From a checkpoint of a small image VQ-VAE.
Model: 7.48M parameters, 48-pixel images, encoder arch convnext, encoder norm layernorm, encoder activation relu, encoder patch size [2, 2], encoder widths [80, 160, 320], decoder activation silu, decoder widths [32, 64, 128, 128].
Training: normuon at rate 0.0046, 8600 steps.
Data: trained on telescope images of galaxies (Galaxy Zoo DECaLS), 88335 training examples, 24.9 epochs.
Rows from block 3 of the encoder of a small image VQ-VAE, named by matrix and row number. Rows with one number belong to one neuron. Each number is 500 + 40 x the weight over its row's rms, rounded and kept within 0 to 999. All counts start at 0. Numbers have three digits each. After the name is the row's rms in percent of the matrix's.
Before each neuron's rows are labels from the 100 images, of 14848, where the neuron reaches its highest value: "top examples" is what is common among them; "patch colour" is the nearest of a few named colours to the mean colour under the peak. Only what is clearly more common there than usual is listed. The data: telescope images of galaxies (Galaxy Zoo DECaLS). In brackets: how many of the 100, against the usual share in percent.
# fc1: MLP up (encoder.blocks.3.mlp.fc1.weight, 320x80), inputs 40-79
# fc2: MLP down (encoder.blocks.3.mlp.fc2.weight, 80x320, transposed), outputs 40-79

top examples: shape: featured or disk (70 vs 30.5); edge-on disk: no (62 vs 24.7); spiral winding: tight (36 vs 6.8)
patch colour: grey (30 vs 5.6); brown (29 vs 11.9)
fc1.308 101:415566494461521523496526478451532451523497517555514565544498522500463483506486512555473539439494411481493546493447496595
fc2.308 091:439495488497564537560543532500499457510456504519460449474514491535418463489562511451519512437548487508433469619461516519

top examples: shape: featured or disk (71 vs 30.5); edge-on disk: no (62 vs 24.7); bulge size: small (33 vs 7.2)
patch colour: brown (52 vs 11.9)
fc1.124 123:493558524516488508492506382490469509532513492475524466519452499518484480520466488539491502423471507469482505436547475513
fc2.124 073:457499512540585521496496497526435528488552457512480495456478496490521477540498504604512515526547506511461463493408492490

top examples: shape: featured or disk (74 vs 30.5); edge-on disk: no (70 vs 24.7); spiral arms: yes (53 vs 18.8)
patch colour: brown (35 vs 11.9)
fc1.160 110:500582535486525498516505453489432537611449499518619557485472486523467487428476470503494446506459548464520434452565466448
fc2.160 123:452476518448524470530459522556535410413518540511444458461522461466520547416543559561496537507540541453488492529500497470

top examples: edge-on disk: no (56 vs 24.7); spiral arms: yes (50 vs 18.8)
patch colour: brown (32 vs 11.9)
fc1.130 096:410455492532490576472464516584492483519463473494548516499528496587504462446532526517472512484499511533498493458478549493
fc2.130 107:487473527642513564501513441461517448531469548552516454496539496483469470529539491494523476487547493494536469521471548477

top examples: merging: merger (32 vs 2)
patch colour: grey (71 vs 5.6)
fc1.195 104:454492489560494474507583445503416459488496429519507493448473530395519531507480496524490464499520475541503546484517469578
fc2.195 146:537534563525573625505514508564549413494534502509531479517518487403568387513491499447520496545541528540457497439493528506

top examples: shape: featured or disk (69 vs 30.5); edge-on disk: no (62 vs 24.7); spiral arms: yes (47 vs 18.8)
patch colour: grey (49 vs 5.6); brown (37 vs 11.9)
fc1.118 122:471543479517488494494436472476511474533519450518591508592476511491443521537483519515455539542462544504527505456409428523
fc2.118 112:469543513515512521494389474527531486463460536476503532445516450498432534523517522476555562484467466407453468588538463481

top examples: shape: featured or disk (80 vs 30.5); edge-on disk: yes (72 vs 5.2)
patch colour: grey (71 vs 5.6)
fc1.24 099:557501511494461503514556496482483493528527451651464475569536490505482597469506507463485495516353508487433514548537502492
fc2.24 075:494496504518518574584417565562530447526510491464469506499485467418508444505462499445449580545497484518477544473565536512

top examples: edge-on disk: no (52 vs 24.7); spiral arms: yes (40 vs 18.8)
patch colour: brown (30 vs 11.9)
fc1.27 103:456412546467447536518482497530432500459525481524484509531526414544482468421600436467547499501474509481523551467530515570
fc2.27 083:542481462474500542542470443552497444487488464501520491484492526468465509573464472370523471513546491502564560462509544529

top examples: shape: featured or disk (73 vs 30.5); spiral arms: yes (53 vs 18.8); bulge size: small (32 vs 7.2)
patch colour: brown (30 vs 11.9)
fc1.143 105:519527495475483543479473419515439489470495499480540503501484587555443500513467431498586463505498513561468445560506524457
fc2.143 105:523526451488512520505432516562458505565480570492469475490515393472541510481522577512400513507493535510567459504524516500

top examples: edge-on disk: yes (46 vs 5.2); roundness: cigar-shaped (42 vs 8.1)
patch colour: grey (65 vs 5.6); pink (33 vs 0.7)
fc1.3 116:513493441478543515516600526535514492469539456480529539466528574544473563462462488498508465606474506481496522509507426535
fc2.3 109:503482498499582517521536556499505471380480515542583504523553483480565409517564501504484456588570524476530541543496578461

top examples: shape: featured or disk (60 vs 30.5); spiral arms: yes (42 vs 18.8)
patch colour: brown (32 vs 11.9)
fc1.31 094:467541517517508572462533429527501498586459468518446533481511473511450527504462522559455503566568479557495453554470553527
fc2.31 128:510476487414571555494523435495526487442545517518504476529534496480521457501511506430501546486569471590499586520548544532

top examples: shape: featured or disk (64 vs 30.5); edge-on disk: yes (45 vs 5.2); roundness: cigar-shaped (32 vs 8.1)
patch colour: grey (72 vs 5.6)
fc1.201 097:534503511485530475470506495471456500592515447535532540610508532497482522437433525466533396531401505500472477519481500414
fc2.201 103:513576527510483507485494572495501470478516519583487510506449509449507562471557499463466556485537514497545669555574533464

top examples: edge-on disk: no (50 vs 24.7); spiral arms: yes (42 vs 18.8)
patch colour: white (48 vs 0.1)
fc1.125 099:453494533502499480556509501494542496549536476516499505608447434498510520473471486504491535544488515522452524512390483565
fc2.125 087:496477528489565541465446491526487466560454523527491531403496516511491432527542508425509479481517558518486457619513544542

top examples: shape: featured or disk (61 vs 30.5)
patch colour: grey (47 vs 5.6); brown (41 vs 11.9)
fc1.32 098:475525519477493538502551451497486506573536450525562500518557512502472557521458478544549533505464521504503397549447430533
fc2.32 134:470473536482543477469516452523500483444520432529448525463536501525499552554531517399475512526552501497523626531539501525

top examples: shape: featured or disk (63 vs 30.5); edge-on disk: no (57 vs 24.7); spiral arms: yes (44 vs 18.8)
patch colour: brown (66 vs 11.9)
fc1.20 125:530489533529497514538502468522405528534427420528557510481489490480485465426419494600563483578480533499537479515516467493
fc2.20 099:450507527467565532518542467509473485491576540538444480516487468432550494484468510597514528533512521535525462520524544541

top examples: shape: featured or disk (62 vs 30.5); edge-on disk: no (55 vs 24.7); spiral arms: yes (45 vs 18.8)
patch colour: brown (33 vs 11.9)
fc1.297 110:523543515506521531530455461463469548504422535509526480522459469590477480501555513556460452538578479457523447489450495534
fc2.297 124:513482518443449534475487457511498443505543508566508398505552541472484478468497510373484435520484486520550544535483476491

top examples: shape: featured or disk (70 vs 30.5); edge-on disk: no (67 vs 24.7); spiral arms: yes (50 vs 18.8)
patch colour: brown (50 vs 11.9)
fc1.101 127:441561580482526461510478426495517487547563469511533534546492524529490477535464497542518539403476547486479493467535493437
fc2.101 089:435517521528597558554487547555528498471499457504481510488498456537524466502511524564471482503559532497510441530479528538

top examples: shape: featured or disk (70 vs 30.5); edge-on disk: yes (66 vs 5.2); roundness: cigar-shaped (30 vs 8.1)
patch colour: grey (87 vs 5.6)
fc1.73 119:467515525488477549502589501483558476504510393561508459543527495497448578488481514457546511477414473461495461530438473438
fc2.73 135:424511555443549494475435524538515476494509514483437476500525464475537566519545458521558472496584552545543513500524565502

top examples: shape: featured or disk (60 vs 30.5); edge-on disk: no (52 vs 24.7); bar: no (32 vs 12.9)
patch colour: brown (33 vs 11.9)
fc1.8 110:507470477513479547506490551503566420486464518550467511486473401470516480525572479481488479568511503596495519488588454452
fc2.8 078:490471536459485503392499476532459556498520509522509550571468474503473527432427418548496476468547496478533483409503435490

top examples: shape: featured or disk (78 vs 30.5); edge-on disk: no (72 vs 24.7); spiral arms: yes (59 vs 18.8)
patch colour: brown (53 vs 11.9)
fc1.244 104:470524565503531500505472456418541476508434453564461528559538537505489504506460459452446538491527490519461508460481515533
fc2.244 112:533527588501570573519550518489479503490525534506469525495470505507478412536544508509535500592572495523493510574598476491

top examples: edge-on disk: yes (32 vs 5.2); roundness: cigar-shaped (28 vs 8.1)
patch colour: grey (40 vs 5.6)
fc1.0 100:433483482454533595519518538503497489474478444452536554508482520521429521516458505496495475547471471401540526543538531490
fc2.0 080:451514419476619546543426466499471477462513484560557476540578523427415419506476513535452496477483526517514467490528550524

top examples: spiral arms: yes (42 vs 18.8)
patch colour: brown (34 vs 11.9)
fc1.93 100:430507477470495470450486546478479525529465514524447455496524423450490488467546569457508427515507575498563515459600491483
fc2.93 076:490499484429488479492452513519480549458572535468455526545470517485550492462577521494438482515479449430550559440420560557

top examples: edge-on disk: no (52 vs 24.7); bar: no (32 vs 12.9)
patch colour: brown (37 vs 11.9)
fc1.309 089:536427510476496527478504544487466508483447500495406550538538443542467471557504435462467484480424514450493519456510458556
fc2.309 062:553552455509526572488427474534487437472561486527532449526529486466437542524454532424514425477559498432520526507523538487

top examples: shape: featured or disk (71 vs 30.5); edge-on disk: yes (67 vs 5.2); roundness: cigar-shaped (29 vs 8.1)
patch colour: grey (92 vs 5.6)
fc1.126 105:432498476491478525521563513513576480486478486514500511581496545514458461565489492519507500490442495530476497545530434476
fc2.126 081:514534455481563489538480527476522459532525537531506515397521512455524460530575525476554451546561508491492470509489513529

top examples: edge-on disk: no (53 vs 24.7); spiral arms: yes (43 vs 18.8)
patch colour: brown (46 vs 11.9)
fc1.15 112:532487536564510558531505469490470527470440463492558518465520488625469492507484514463459539465474505492502459490502517474
fc2.15 142:506507455653477519522486515539516413484566468451513474491514515465526501508460437554462511513542484473492417543470514488

top examples: shape: featured or disk (64 vs 30.5); edge-on disk: no (60 vs 24.7); spiral arms: yes (49 vs 18.8)
patch colour: grey (35 vs 5.6); brown (31 vs 11.9)
fc1.142 095:503529516473522513479500435479553482545462529544454525449435534480440498506494490524451524511622485537463440510450515474
fc2.142 176:506479497422551483478507482504532451542553498516491481542512499490558465528463547344521471491520473529532558472527587473

top examples: shape: featured or disk (68 vs 30.5); edge-on disk: no (57 vs 24.7); bulge size: small (32 vs 7.2)
patch colour: brown (38 vs 11.9)
fc1.317 106:503528480496483559498484465554459516570466506495565504518507512501505550530486435562485458490524472481469508475476539539
fc2.317 121:502467523469539494486495466527401507480440487523415523464572530487501455424466494564460490478518490547537454541517495556

top examples: edge-on disk: no (54 vs 24.7); spiral arms: yes (42 vs 18.8)
patch colour: brown (47 vs 11.9)
fc1.16 087:532512500571509480565502474440511467516493428536484496450468466500472415545415461523436487541479577496501523619504441550
fc2.16 032:533507490475477497523497504540451525447518545458521524512556457476568505418514455459516537555520513460537534549531503466