Weights of a small image VQ-VAE: encoder activation relu.
Rows from block 14 of the encoder of a small image VQ-VAE, named by matrix and row number. Rows with one number belong to one neuron. Each number is 128 + 24 x the weight over its row's rms, rounded and kept within 0 to 255. All counts start at 0. Numbers have three digits each. After the name is the row's rms in percent of the matrix's.
After each neuron's rows are labels from the 100 images, of 14848, where the neuron reaches its highest value: "colour at peak" is the nearest of a few named colours to the mean colour under the peak. Only what is clearly more common there than usual is listed. The data: telescope images of galaxies (Galaxy Zoo DECaLS).
# fc1: MLP up (encoder.blocks.14.mlp.fc1.weight, 1280x320), inputs 160-319
# fc2: MLP down (encoder.blocks.14.mlp.fc2.weight, 320x1280, transposed), outputs 160-319

fc1.360 087:141091132128159071117145144129146139152149165105150106160122112119092107150125135135101128156118127134136089135145120166133143136139084132185127143099173142177111145116124133146155129139163164122103135118205138186119150155130116149112107131137141123105146145161153119113127145099126062126144157129125158110110115130136126096127132157109116124101095129146153124114150134144150143167099121118113144081126124123138142147178101138130138132169156161144157122144126172104142094104130114
fc2.360 091:108144123128143127130145117138158107148141123085096123133135123136164122159088096120086137103157148106155176106143137104106081110146149162132126098157195144091165126100109143126116121130148102121092109125139131142078152176127164110129136147112129131114090078181153107108115158134141133058109101127159135132137161076131117134143155104157128113110178124123151103122108105125170113173140159129151135133122085127131138149142077140131136141097117079108138138134091152135132144157121181
colour at peak: brown; grey

fc1.759 093:151176138158128120169111141130149109112128139141164134158138110114167159097139127147134144100123117110120141087104165130108129142107137122100144131091143162129122114083117157099133166156138107103122127108116133112131142125133110184122120141164136115130136122144142134098099124126175150105153127137123136102144099110120111147116133130127111150117153180179134145142148115123156109135125090143134123099138126145097114104089118134153090051119126143103168107118158116165160152123137124
fc2.759 090:138114142122111121128148156115132119125090134117092101148098112120149155144104121102140112111124113153111106115134132103100101112169120103115151122170175156117148119108150162138111126136138090140090137104130134153125138132160118118161137136139120125120084097163091157106135122135136118140108102132127089109108172127125129111111103128148116114145074107148129130124124122142180145105146150100114125171131154120146149087156117121121085068083145137141143140110094111102077149150091125
colour at peak: grey; brown

fc1.704 093:150137129169118165130123108142112130092114144084120154129074087143108158118117117099083114146148104125131151107141071130141109126151121115121130141126141155114131110136114110111132134083112090139093130140127150142154115129103128122174165128104177157156088140084132136116099118108105151101083104136127156156103131119142123146130107153138151159148153086142152103154093065146137144139123136100133136134126105153140140132133101153141100137142128117141110157091151152117103143170133079
fc2.704 085:152160128136133111119100157125110077124110145121172107120164060113090161125104138148098154108164191143128127123084118117131092129189118101093142105125168170113105112127139156111076137110130145118115124114149140099110139165115127143119121118113139151152159056117131135108164173115108126146158134153101159142137129148105134140122139152149113143141119165142111097126139112124171160081091128129107168154116076155116132122135102090150151126101148122146110158093081137158140091105126132
colour at peak: grey; brown

fc1.685 096:122123106135084137140127140134147071082117125089105134145139124120146156107102124136144103132148108106129124136107146123138135074177098118152160086116094133117137131141155188133092113139132118161124137158105138112096132100190131131117154115166145137080152115160127124138130109108117125158117148124112114141124096100144162142129155146128110107129143094130153097062129117156121112105135132186106166153123104140121114096173121102154126120125112114130108161122106139080133115070162147
fc2.685 108:158110088160106141098144086113099139125128162147112144145142159110172109145114140126157094111109132149097145126139130121149097146121112100090131144128168137142095155136120155093144116126102140138157139119116123071154119102124144122129113126121109148128124112124143069088154117095116106170154150153133116128111125123099111089110136101112138117148111171163112168140111120108132136126100102110136131161159160179147134107174125153141110127134128153133095125158156130108127133105128058
colour at peak: brown; grey

fc1.361 101:096100142095143175109154155149134109132091089171131146158142096177105115115098174161123114103162136116137152158123117151149129138111112099142112167146111111115091112114115117118115105154121091110083131127142125178158131119152094140129136106078088089124136133176136154119101158161137142071159163126150141120114115138156125096133164178128140136131112134099151131093088111140142158133179089097099158129182116128142121132113158115106125072169132112152158126122142150092115126145103133
fc2.361 128:138109114126147078137138160150136122148098145099152113132104125084126155178156116121122171129126132091128128128137167111164160124132145131111119087133126152116117122143145133131153150142122096139091134151118092138108102152158172088178148113133136131140129069155110140118119097095140192181100090149156135097129151147130110169147142147144140152126143124115133157104140105124134110122123135113129118108084122111178134069138097147132139096119113142105145128147082151155110151159123126
colour at peak: brown

fc1.713 092:125146127163085074125086120124110106101141176139123171101123097136147096140098187100135111129157142135121095140147144124125144137119109126149129119093111133177119112121130105103136101106117155103115156131104155129073145127152139121100097106124138100075121110118130119100128112119078139116111157119108142150144143087124119157141123155111137150130112104142139113107129163074154084167106123098166123146137149148102109062177111099132084146156124167108187155141117137147133126095113074
fc2.713 083:157123156146102148115112180086117109113132144121191127141143123153125093157105164107142128136114138099142177095156138164134114140140132067077133146130122111142138122112102115158082147123144164125162139131172156174148144119098095151158110094129138128145136124111116123097135145108092127124113148120108142113114161097141103114134118102166131130133132157166118098137133154160125102129076119102127178144095150108106127115154175119128120111076128130126111122088130116113119163119146154
colour at peak: grey; brown

fc1.300 107:168135127114147128138089121126159140147160149149144137121128105107126134150111127137123111128118101117124122113157150153143105145135128095109084101074148127128173123153102139141117130136109150103162138161109175185146117099113146146132112153155132141094107121118118159139169137090076117126117124106124084192182122147119190107161129147150102123110103097127108116152125083136115145090112132138125122138113121157126138066111097133130113133112113134104164121098135105089157188113094148
fc2.300 057:131095149150181126101119125122104137153095111129096110102144099133109132129122105130126099122147151162107102111163126167125111141145107082104155144145120165104105162125153135115141174098131094100134099074122151147108084124150140118174135156131142142111131121101103117135136127138143132127144133073103127112123133157128066151148158184099118144142141141139157084102144138132107152149120110100126122118118137158114124120131084099131168112140164138163104142099137066127160097146099099
colour at peak: brown

fc1.746 082:124147120103142133115170097108147103163122141116118167128150136147165100148132168143129119127099153125145140139108174124159161160110161110166112140165088149142126128121141098121115105148107130139136145157119107060112118113133110137169180097178100087145117124117152158116089132120109157113109081091133143121142129163149131160118132121111124093114135117150123122164134117113103145126116171123140126122107108116133133114137115131109185135109149098133145137095133133087115096122137189
fc2.746 140:098129117133126118155122142187147129121124139117136129160151133107164111093125106156125140121152103081102125094133133142134108145138141153129146135136133116139131127093129128145130161134170082166135107140065133179129091126107152112106117122085143137180167123130144111148114110167149150093168135123097128157103148133113142120128116135158115143114147185149187128146142106146113143109104107132106080127144160157145136117131085133100090158123152158120095144134091147152173163148111131
colour at peak: brown

fc1.24 088:108101130100098111125131138160144135126167139163132122138117117123126131163111109111133149095121122149084125128146132144104142109146113107147138144171112167150128155118172177152144158162117152150130168128143111128110119112123131123137144105126100171126095134160110124122105128148116087102107177085105099125147107094098143167109105191122167135131139175166151149119123138132134108123159117092151115091100161143119130150142100125126101133117112158106158081066126118126117168161104122
fc2.24 145:117122138116120124163169106110117088137107138121082114162126163150131124132171102122133144126128081120158141132133124109131119113177141167166161131115156143117121112149167158127120077145146088098110093116118110140097119127141097093135146099137102097124089163119123138151125131147087132102119111109129089135125130115171173106084144115142121100148116097134155140109106125116182063098139166136156140158099074132133139120159089140159105081160141156139107143092119137101126091123094147
colour at peak: brown; grey

fc1.689 100:112138125115116174098138120082146131123131100140153173146131124120121125154145111122139105132113121143165125133119119155138162145123084110116178152174163151122128140134121126139109144126132126125119148141110103111200136134136106110103141095133141140122108157132112114121131135114111124098145133106122122155132115135107081119118102104108117086116117163131174123149156125120123080115120129104150162117130112110119152155144133160150090096112109162081153151195103161110100160129119123
fc2.689 065:146122126139178122130130128091107122148118133149095102109130114125114162143142117100182132138078103143135134187090123124121163086176112144165130116110147106139115129142151092121091151096124100103126159087136133164117112104153148105134155105140119122119107100125123136096142101160090111157116139107086071132156125150133164098109136104139108109148097127135135148133075147167192120106164115135153148119136137110145139115179154119103147124160144129140139154149176127141091104118088147
colour at peak: brown

fc1.43 090:092148162161151080144109163140120119150156137069113138072153125122115149117119113149163138161137130135121123081129130195107147137131093116104147121103140114109122113107103144088154125126097119117097138111154141165106104126121136108157165138127150157091099170167077131174095130135098143170148115113119103137116113116148127134107121156135157112110085145116068147102100102115126111112138110118145115142136122130152106116146136108161139115131145146141113134110152144143117148156141140
fc2.43 085:114084169151127136131110152145097125149114151136138089099131110150107163065145137138141149139092105130108069152150125085133139170097099124149160138129134118140096089101125150125149135174139161117110134139113118098128116103097063111103158114109136070077138184115157131135134080113097120137140151143075118136136115129123107153161147149123138140116122125112162116127172113143119133144127154122147130115124125096104111167119111096144113121130148116123130134096105110114164108104092118
colour at peak: grey; brown

fc1.638 098:124090132125104157113164172104112150188136110103144160177130089120136153101141186093120106142100135143129091150130122135125139101116122102149084078135136128132149135129149118106143122125123100124129142155174174099113117146107107141135091158107155136103103114076129179114098187133145129110134152095104134160101105106138058160164136079116128146139104174136089138125137087152146125143106142102173095143102127152138139101142106123121115096116169110160153162134113177154110137140101081
fc2.638 093:119118189094114098103099148152164117156149147161084099126137116175137109098127105143127115147126191135144088137145127154135106147148121140122180140124140136138129115123137125149095109163128114117122122128138127121093106116122122137142182128124140100117153165102116101074155118136073112120127121127085094146135162131112140128142127164142115113124151101121165101113154133090130123129116172147109098121120060119142125139164103099161106066133163142140159115060156130127160136110128142
colour at peak: grey; brown

fc1.621 091:084120106064137134106148116164088123177140114105120137114148106132106114105131154093135148145119070106158144136131119125117140114152104106131107148128154139097173107151164098139125119088135138129130119116136127099144140137106076157151153129102130123154110103129134177171111158089176163084160107142162115130133133118092138112166158136138145095115133164126156136096162078116139169122099127151117114102149088107129131148136120117111145141169122123139116156150116117147109107128134112
fc2.621 111:125157091087095143151119161168141076132145165132136119118150116113157178131109108197149128120125161121173160089133129121158122077140133118163097110163126117122117082101089148130121112130139124163158064109143121119106142142154149114143117149122127137149154107157123119104113099074130123169152125166172103146150114077207126131091100116154130143130152125170163133141128096114105144112137121145141114123136147117137096116158119142118088129108090114134094102123108136155129154129146094
colour at peak: grey; brown

fc1.149 099:099175185169103118175151201127064124128105149137139115100130127094135155101141144095101120107167092145127124111137148200124128104111122101091137146101160135123125137116123108126114109101127113113106144149141132147111122152149100151160120120141121157157132152090151170134081124135136100129145121129137130148100119146119081143112107101132168077130131076120119103117143059127167173153136150153135152125136118124145131114144118157130107130134135106117151081126149121135122100117120139
fc2.149 059:186131149128123126114083180152122138125145134131133086100128137147129135131139137142119104117104163146151103134129162106141133171121128101119135073118141149085122150140111155108096110160164152113144103095142131121112183124143132141126160122142145138106117112097170147120162147159098131165101127144102114144150148140100167193108129098162120094124163149119143139083133157091131122115135153144117150149103062156100120188142089113103158134168100115102119142085130131152131131113137116
colour at peak: brown; grey

fc1.650 089:118083133175104106145132123112132142135111096157148127134135115138133165131150123134134093088136132113157140161144107122142162107122149161140112147129132164131126151136144135144133144124123103097095121167172140124119141163130163129106136151157105164135110168114138136115081134170148122141109106091121151089134125153144097137122144150083067116139117162083129141167127148167108126087153154145137091102106133102130153119083111095111155053140150124092134105112140119112124152160135118
fc2.650 102:141165153104123094090121145126145112202134162143098132102107119136116133161149106145154141137135146140129119131107161122156111141092125167143154123144129158107134136114161170114116126115143108105068087101124128104088128108187138133122140101137165094106145138112087123140155143138110128097087164110090129145150144132143136108118123161162134138108155089155143098121142143084134104112131124126109150114127057123142146150142095111105116099123125155164075128125127133158133078158140153
colour at peak: grey; brown

fc1.268 086:166104125152148121125143118118083111161126139125119160110126113150090102115120095151133137157113114149127137113136111081057112122137115059107136109107091138147169119155104112142115125114169095091123101142125136114102152128130107114131114143083120139147162145126125137125161148078117166128162147113123113128103148167068096162066121111135135152164103101103142083116163112130153134134123100155152141159117182115121132127087158143194169112167145129147100156160135133155123140104112090
fc2.268 104:124072104157125135157141098138092094097098175119135109156132137096123151130176142149129097093161085159145122127118147083120140111155132117105128165136121111153104120122100140133144136112108098145128133104186128141146095124107116100137148188122088124151153122129156143117128123079120108167120111143161083168081148133133139098111122095155131120144141168144152152138126118125106108135082143092093117154115141111130137112120140096149109133150119113092162093128139116146158145105090106
colour at peak: grey; brown

fc1.278 099:107171096113161127133109130102143100114116093114098106123164113050119124123128134143166137130119133143138141105141064142151117112124136091132146103114153112156122137165145132077175135154131163132100113129155150103140188149126099128143069132112144136127137127130152188084101179158138119122067112143130147147125110125104157110132108153140076152096133151110153110103096128152152173105151135140126144137124141102100129093159112146164125087147157117111145132196122105113099098106121118
fc2.278 077:113190105134165132122185161081130117164112130116137138161079111093114127171131122134186169113131089094125187140095122153139096092148120155122124115110161152149132128176131129143090090117131132106113134162109115131102128175179150122119142137137111134141135116128107144094127119130141156148145150133119124128105117126184143093127125119115148145126107107111143136137099132155170125081141105118153165157099105127153114104178105095135111117104125086145100160160149153152100151142148140
colour at peak: grey; brown

fc1.239 103:105109104100123161165168142146153128152122146141155105116138102108118123133138142120124151130116146130131099121158122086129157092121095121154116126112183129143120165069073132098113157108128129165093157152095117103138119116104083110122147146138110182133148103104124124138133086167112154148162121099146136130122139200154140162126129143106135079131105110150147138152092120129136108139133178119163109109129163127135089092103131162119135135190147083105155136143100113169094125084163093
fc2.239 056:168151136117129106118140168062182158117138153169125127132136115165139117129058126144150104123147141100150110158141139137132131102154089093145121123124115122090173106125121125144088117162150158179150108135113123132127126088133129128119150106115195143111099137124087118123128146132142154103116115072090124150171167154162157102131138143113110135104117112130107135120133139130107163134114118137144145122136149095126112123129131149103121182137126127151103123094130103096126114140150099
colour at peak: grey

fc1.41 103:121125128135173116095156105104133132087131086141110160122121136099128108135132104108087120139135117145131101132117134106086101097153108132190149155120124134163105145114121122118120134126105101137134148169167086144104113063181141116160150119051132143083117137149164094136149228137137125131115183149157116112121139103107176114109150112100175109139108158111146122119108146144130126144121116131126118129159145114161111110100122130159121124142156143133134125105131165116066123153112137
fc2.41 114:137106154121185122145071142181127082150130128135107138093133153159100110142134127124090194127155147165108116092124126144140150174136132124073166108125176142132155148109133103086143152107105128129108137116168104091123086151137120134135131174160122141163125138158112098106165135145143107157163143176143142116120174105097070161143136134125103123113129079160138060149123126084134136109169145129138108074116131135154109110137121136108125108116128137129137137088133083126173156106102122
colour at peak: brown

fc1.352 087:130173080105103150153132155140116143128088166110108138078101119092157116139106129113133138138140136139138128124179128168138130132094107101172158090119125106094117148175131105159112118125143148119141168138124140118119118101119126112123142094131143106138114104164124185137109112108118109110128107117131123128112155137127142133115141159135159156139121095093151134124139094106129164170106156087136133122166102097133137165101136148154143144151096148141132146103119152138133143126117071
fc2.352 110:093141116121144131104147139107118122157134153127119083107161116146156152152106127142093096102156125190161127118132147146117151169145157194112137136130107130087136129129141132150180140119121114127157093082153166135130133130093159106134131107150134098155195138163146136094160132091150122109125171110130100136131160107139118169101100146153147135131173165156140117147110104154084111094090118139100123114163110138142121137112147121094069147133114124069108159117128130174119121096119105
colour at peak: grey

fc1.577 096:104139107090130148141133117083150132149124122094147103135131130134156112146117142155155098132146135144106167134150141111123157050153097146139132140161137117143094130170150139117160127121144166112122128117129110136096156144150113164135158104112133096118097111121154145128156118117122093166071148105153093120158159105173148114114111101169114155140160175129095161130141104123093089100104112112163125136093111091097085076148112106099090136161120100110131102119139159100133130110142138
fc2.577 122:113136140119152131089097120141119125143110121161121130143118139135140104153141115087127135146137162119040094141166158155181068145151093147092152145107157162154135111134174119082107154117154104093118105112111101120118124177149134121146135121139131119091149161119111113113144151135145167106110162104119162132133158144101130145139169167108118132112140115135136081138132113139124104137120115122155144108174107129124132086168149132132163123120132115161117147181085136111132131100068094
colour at peak: grey; brown

fc1.419 082:118149126157093151082082127145116116136112142101158132113148119160132123144154124144148111137134150124160102124128112135161170071129099115159142130183128083141171105106103145137178147152087162161130154113179121153148143139117120159165126098096120156088087136118095111158111133130142075127118134114106169079107102136122119129134109096093155173121118111165105093138153165114143146096131151098139119089112126101148109125158135132155104133156149149133124078084127119135123124112132162
fc2.419 150:103168103085142130195120102127134118123121152151069083113151135139135147139129112128130136123219097142114165096121125122134134151170120181089172119061158136137125114105130140164093124116163106131111112131118083142113113162130100113129154117143150136126123133169122129116115127145121134113109137155121131115136159088183112089130128148115129133121155117133175141114118101116174085135140174108155125144146129125155114120138100141125124119071144102135108156107111137113171137151120143
colour at peak: grey; brown

fc1.455 090:125105141128139103126152141064132126163149097132148122093121108076173155129136124164132139119178112064119105134163124169095089161138111136141144115087086154145131121135160122139123109117131131112092131156181135118112157104101165127111090102153144105126138134138115126117120125120104108103096185102130111170086127191148110133116124111150156121171081125122120075148162116113100131146131186134165133100120130136105142146129141106118116130103139117112101134124134102119149162153121138
fc2.455 080:133081115165187111117098107141126164139092116139121123110118114077104123173120150097119124088114127142113097150120144170143113129139114163105163143103091166124106182126140064079109147137148119092083110121117112136109120149122112146151127091136141092136168113153138141139138109129135169123104144091124168117150102181116119177173175131142116092087158103134096118127136146159094116118116094113099126102160125123141137133103135101148123155144149165130151163110158079178103102098145132
colour at peak: brown

fc1.25 097:140102149115085150137118145176148116131108132082123108186168150154120113152112122095084109153170135098131166109119099121156126126093097155170125151152092165090090102145128117102095121120180151152137131171132161140145074109130161154083158105119088104154086096124126120108079152150119107119134087150123127149105113103146140138116139116102148136100121117160134111090131125135129124135135122124122164084164112126103122111114131173109100114127162124139122136149116166083146144166088131
fc2.25 098:146101052113083135104092135096136122058110147111153137155146119114137146159117143109108127116117129128166102142145099145149094171133126127090075131141139147136132127133149131108188142111132112152140108112125119098124128167115124119133095129170125146126159084119141132108160108104153148153122092110152137126166124117115111136139109120109134123121134178168098112120133153106126118111119130169138148130102124157146129143121102111120176126108152131131092153119136133127127133097114083
colour at peak: grey

fc1.304 100:135104095146154165107102100100163103147142144117142126132097090165139176121143115152084126149136133108154151121117081161110099136142158102104114079113120113100151129158080122110150167174138127097130149151145122121150079156138143144134141154129099124120091152156081133094177084103127117096131127138110136145133121143113158114111164088161107107147113137140128137087107167123125116117104116160107159164146131163122184105096174116133086154131137148096163126107121137099092146160142137
fc2.304 079:156095131150154106076105111168136153123110123121117109162129109113132151150170186147103140094144134118077072127103162126133116115138123091116139104136122159168104129127158173098130122153156122108122098129136108128150096146089114126135108133111108123118118115126181138144120142107108121140094139120119169118094125184106094169122156162127133131130152139177096101110176107107119112134114165082101131143120111148149156124140169096165115107157139149093116105129105118116174101093122083
colour at peak: brown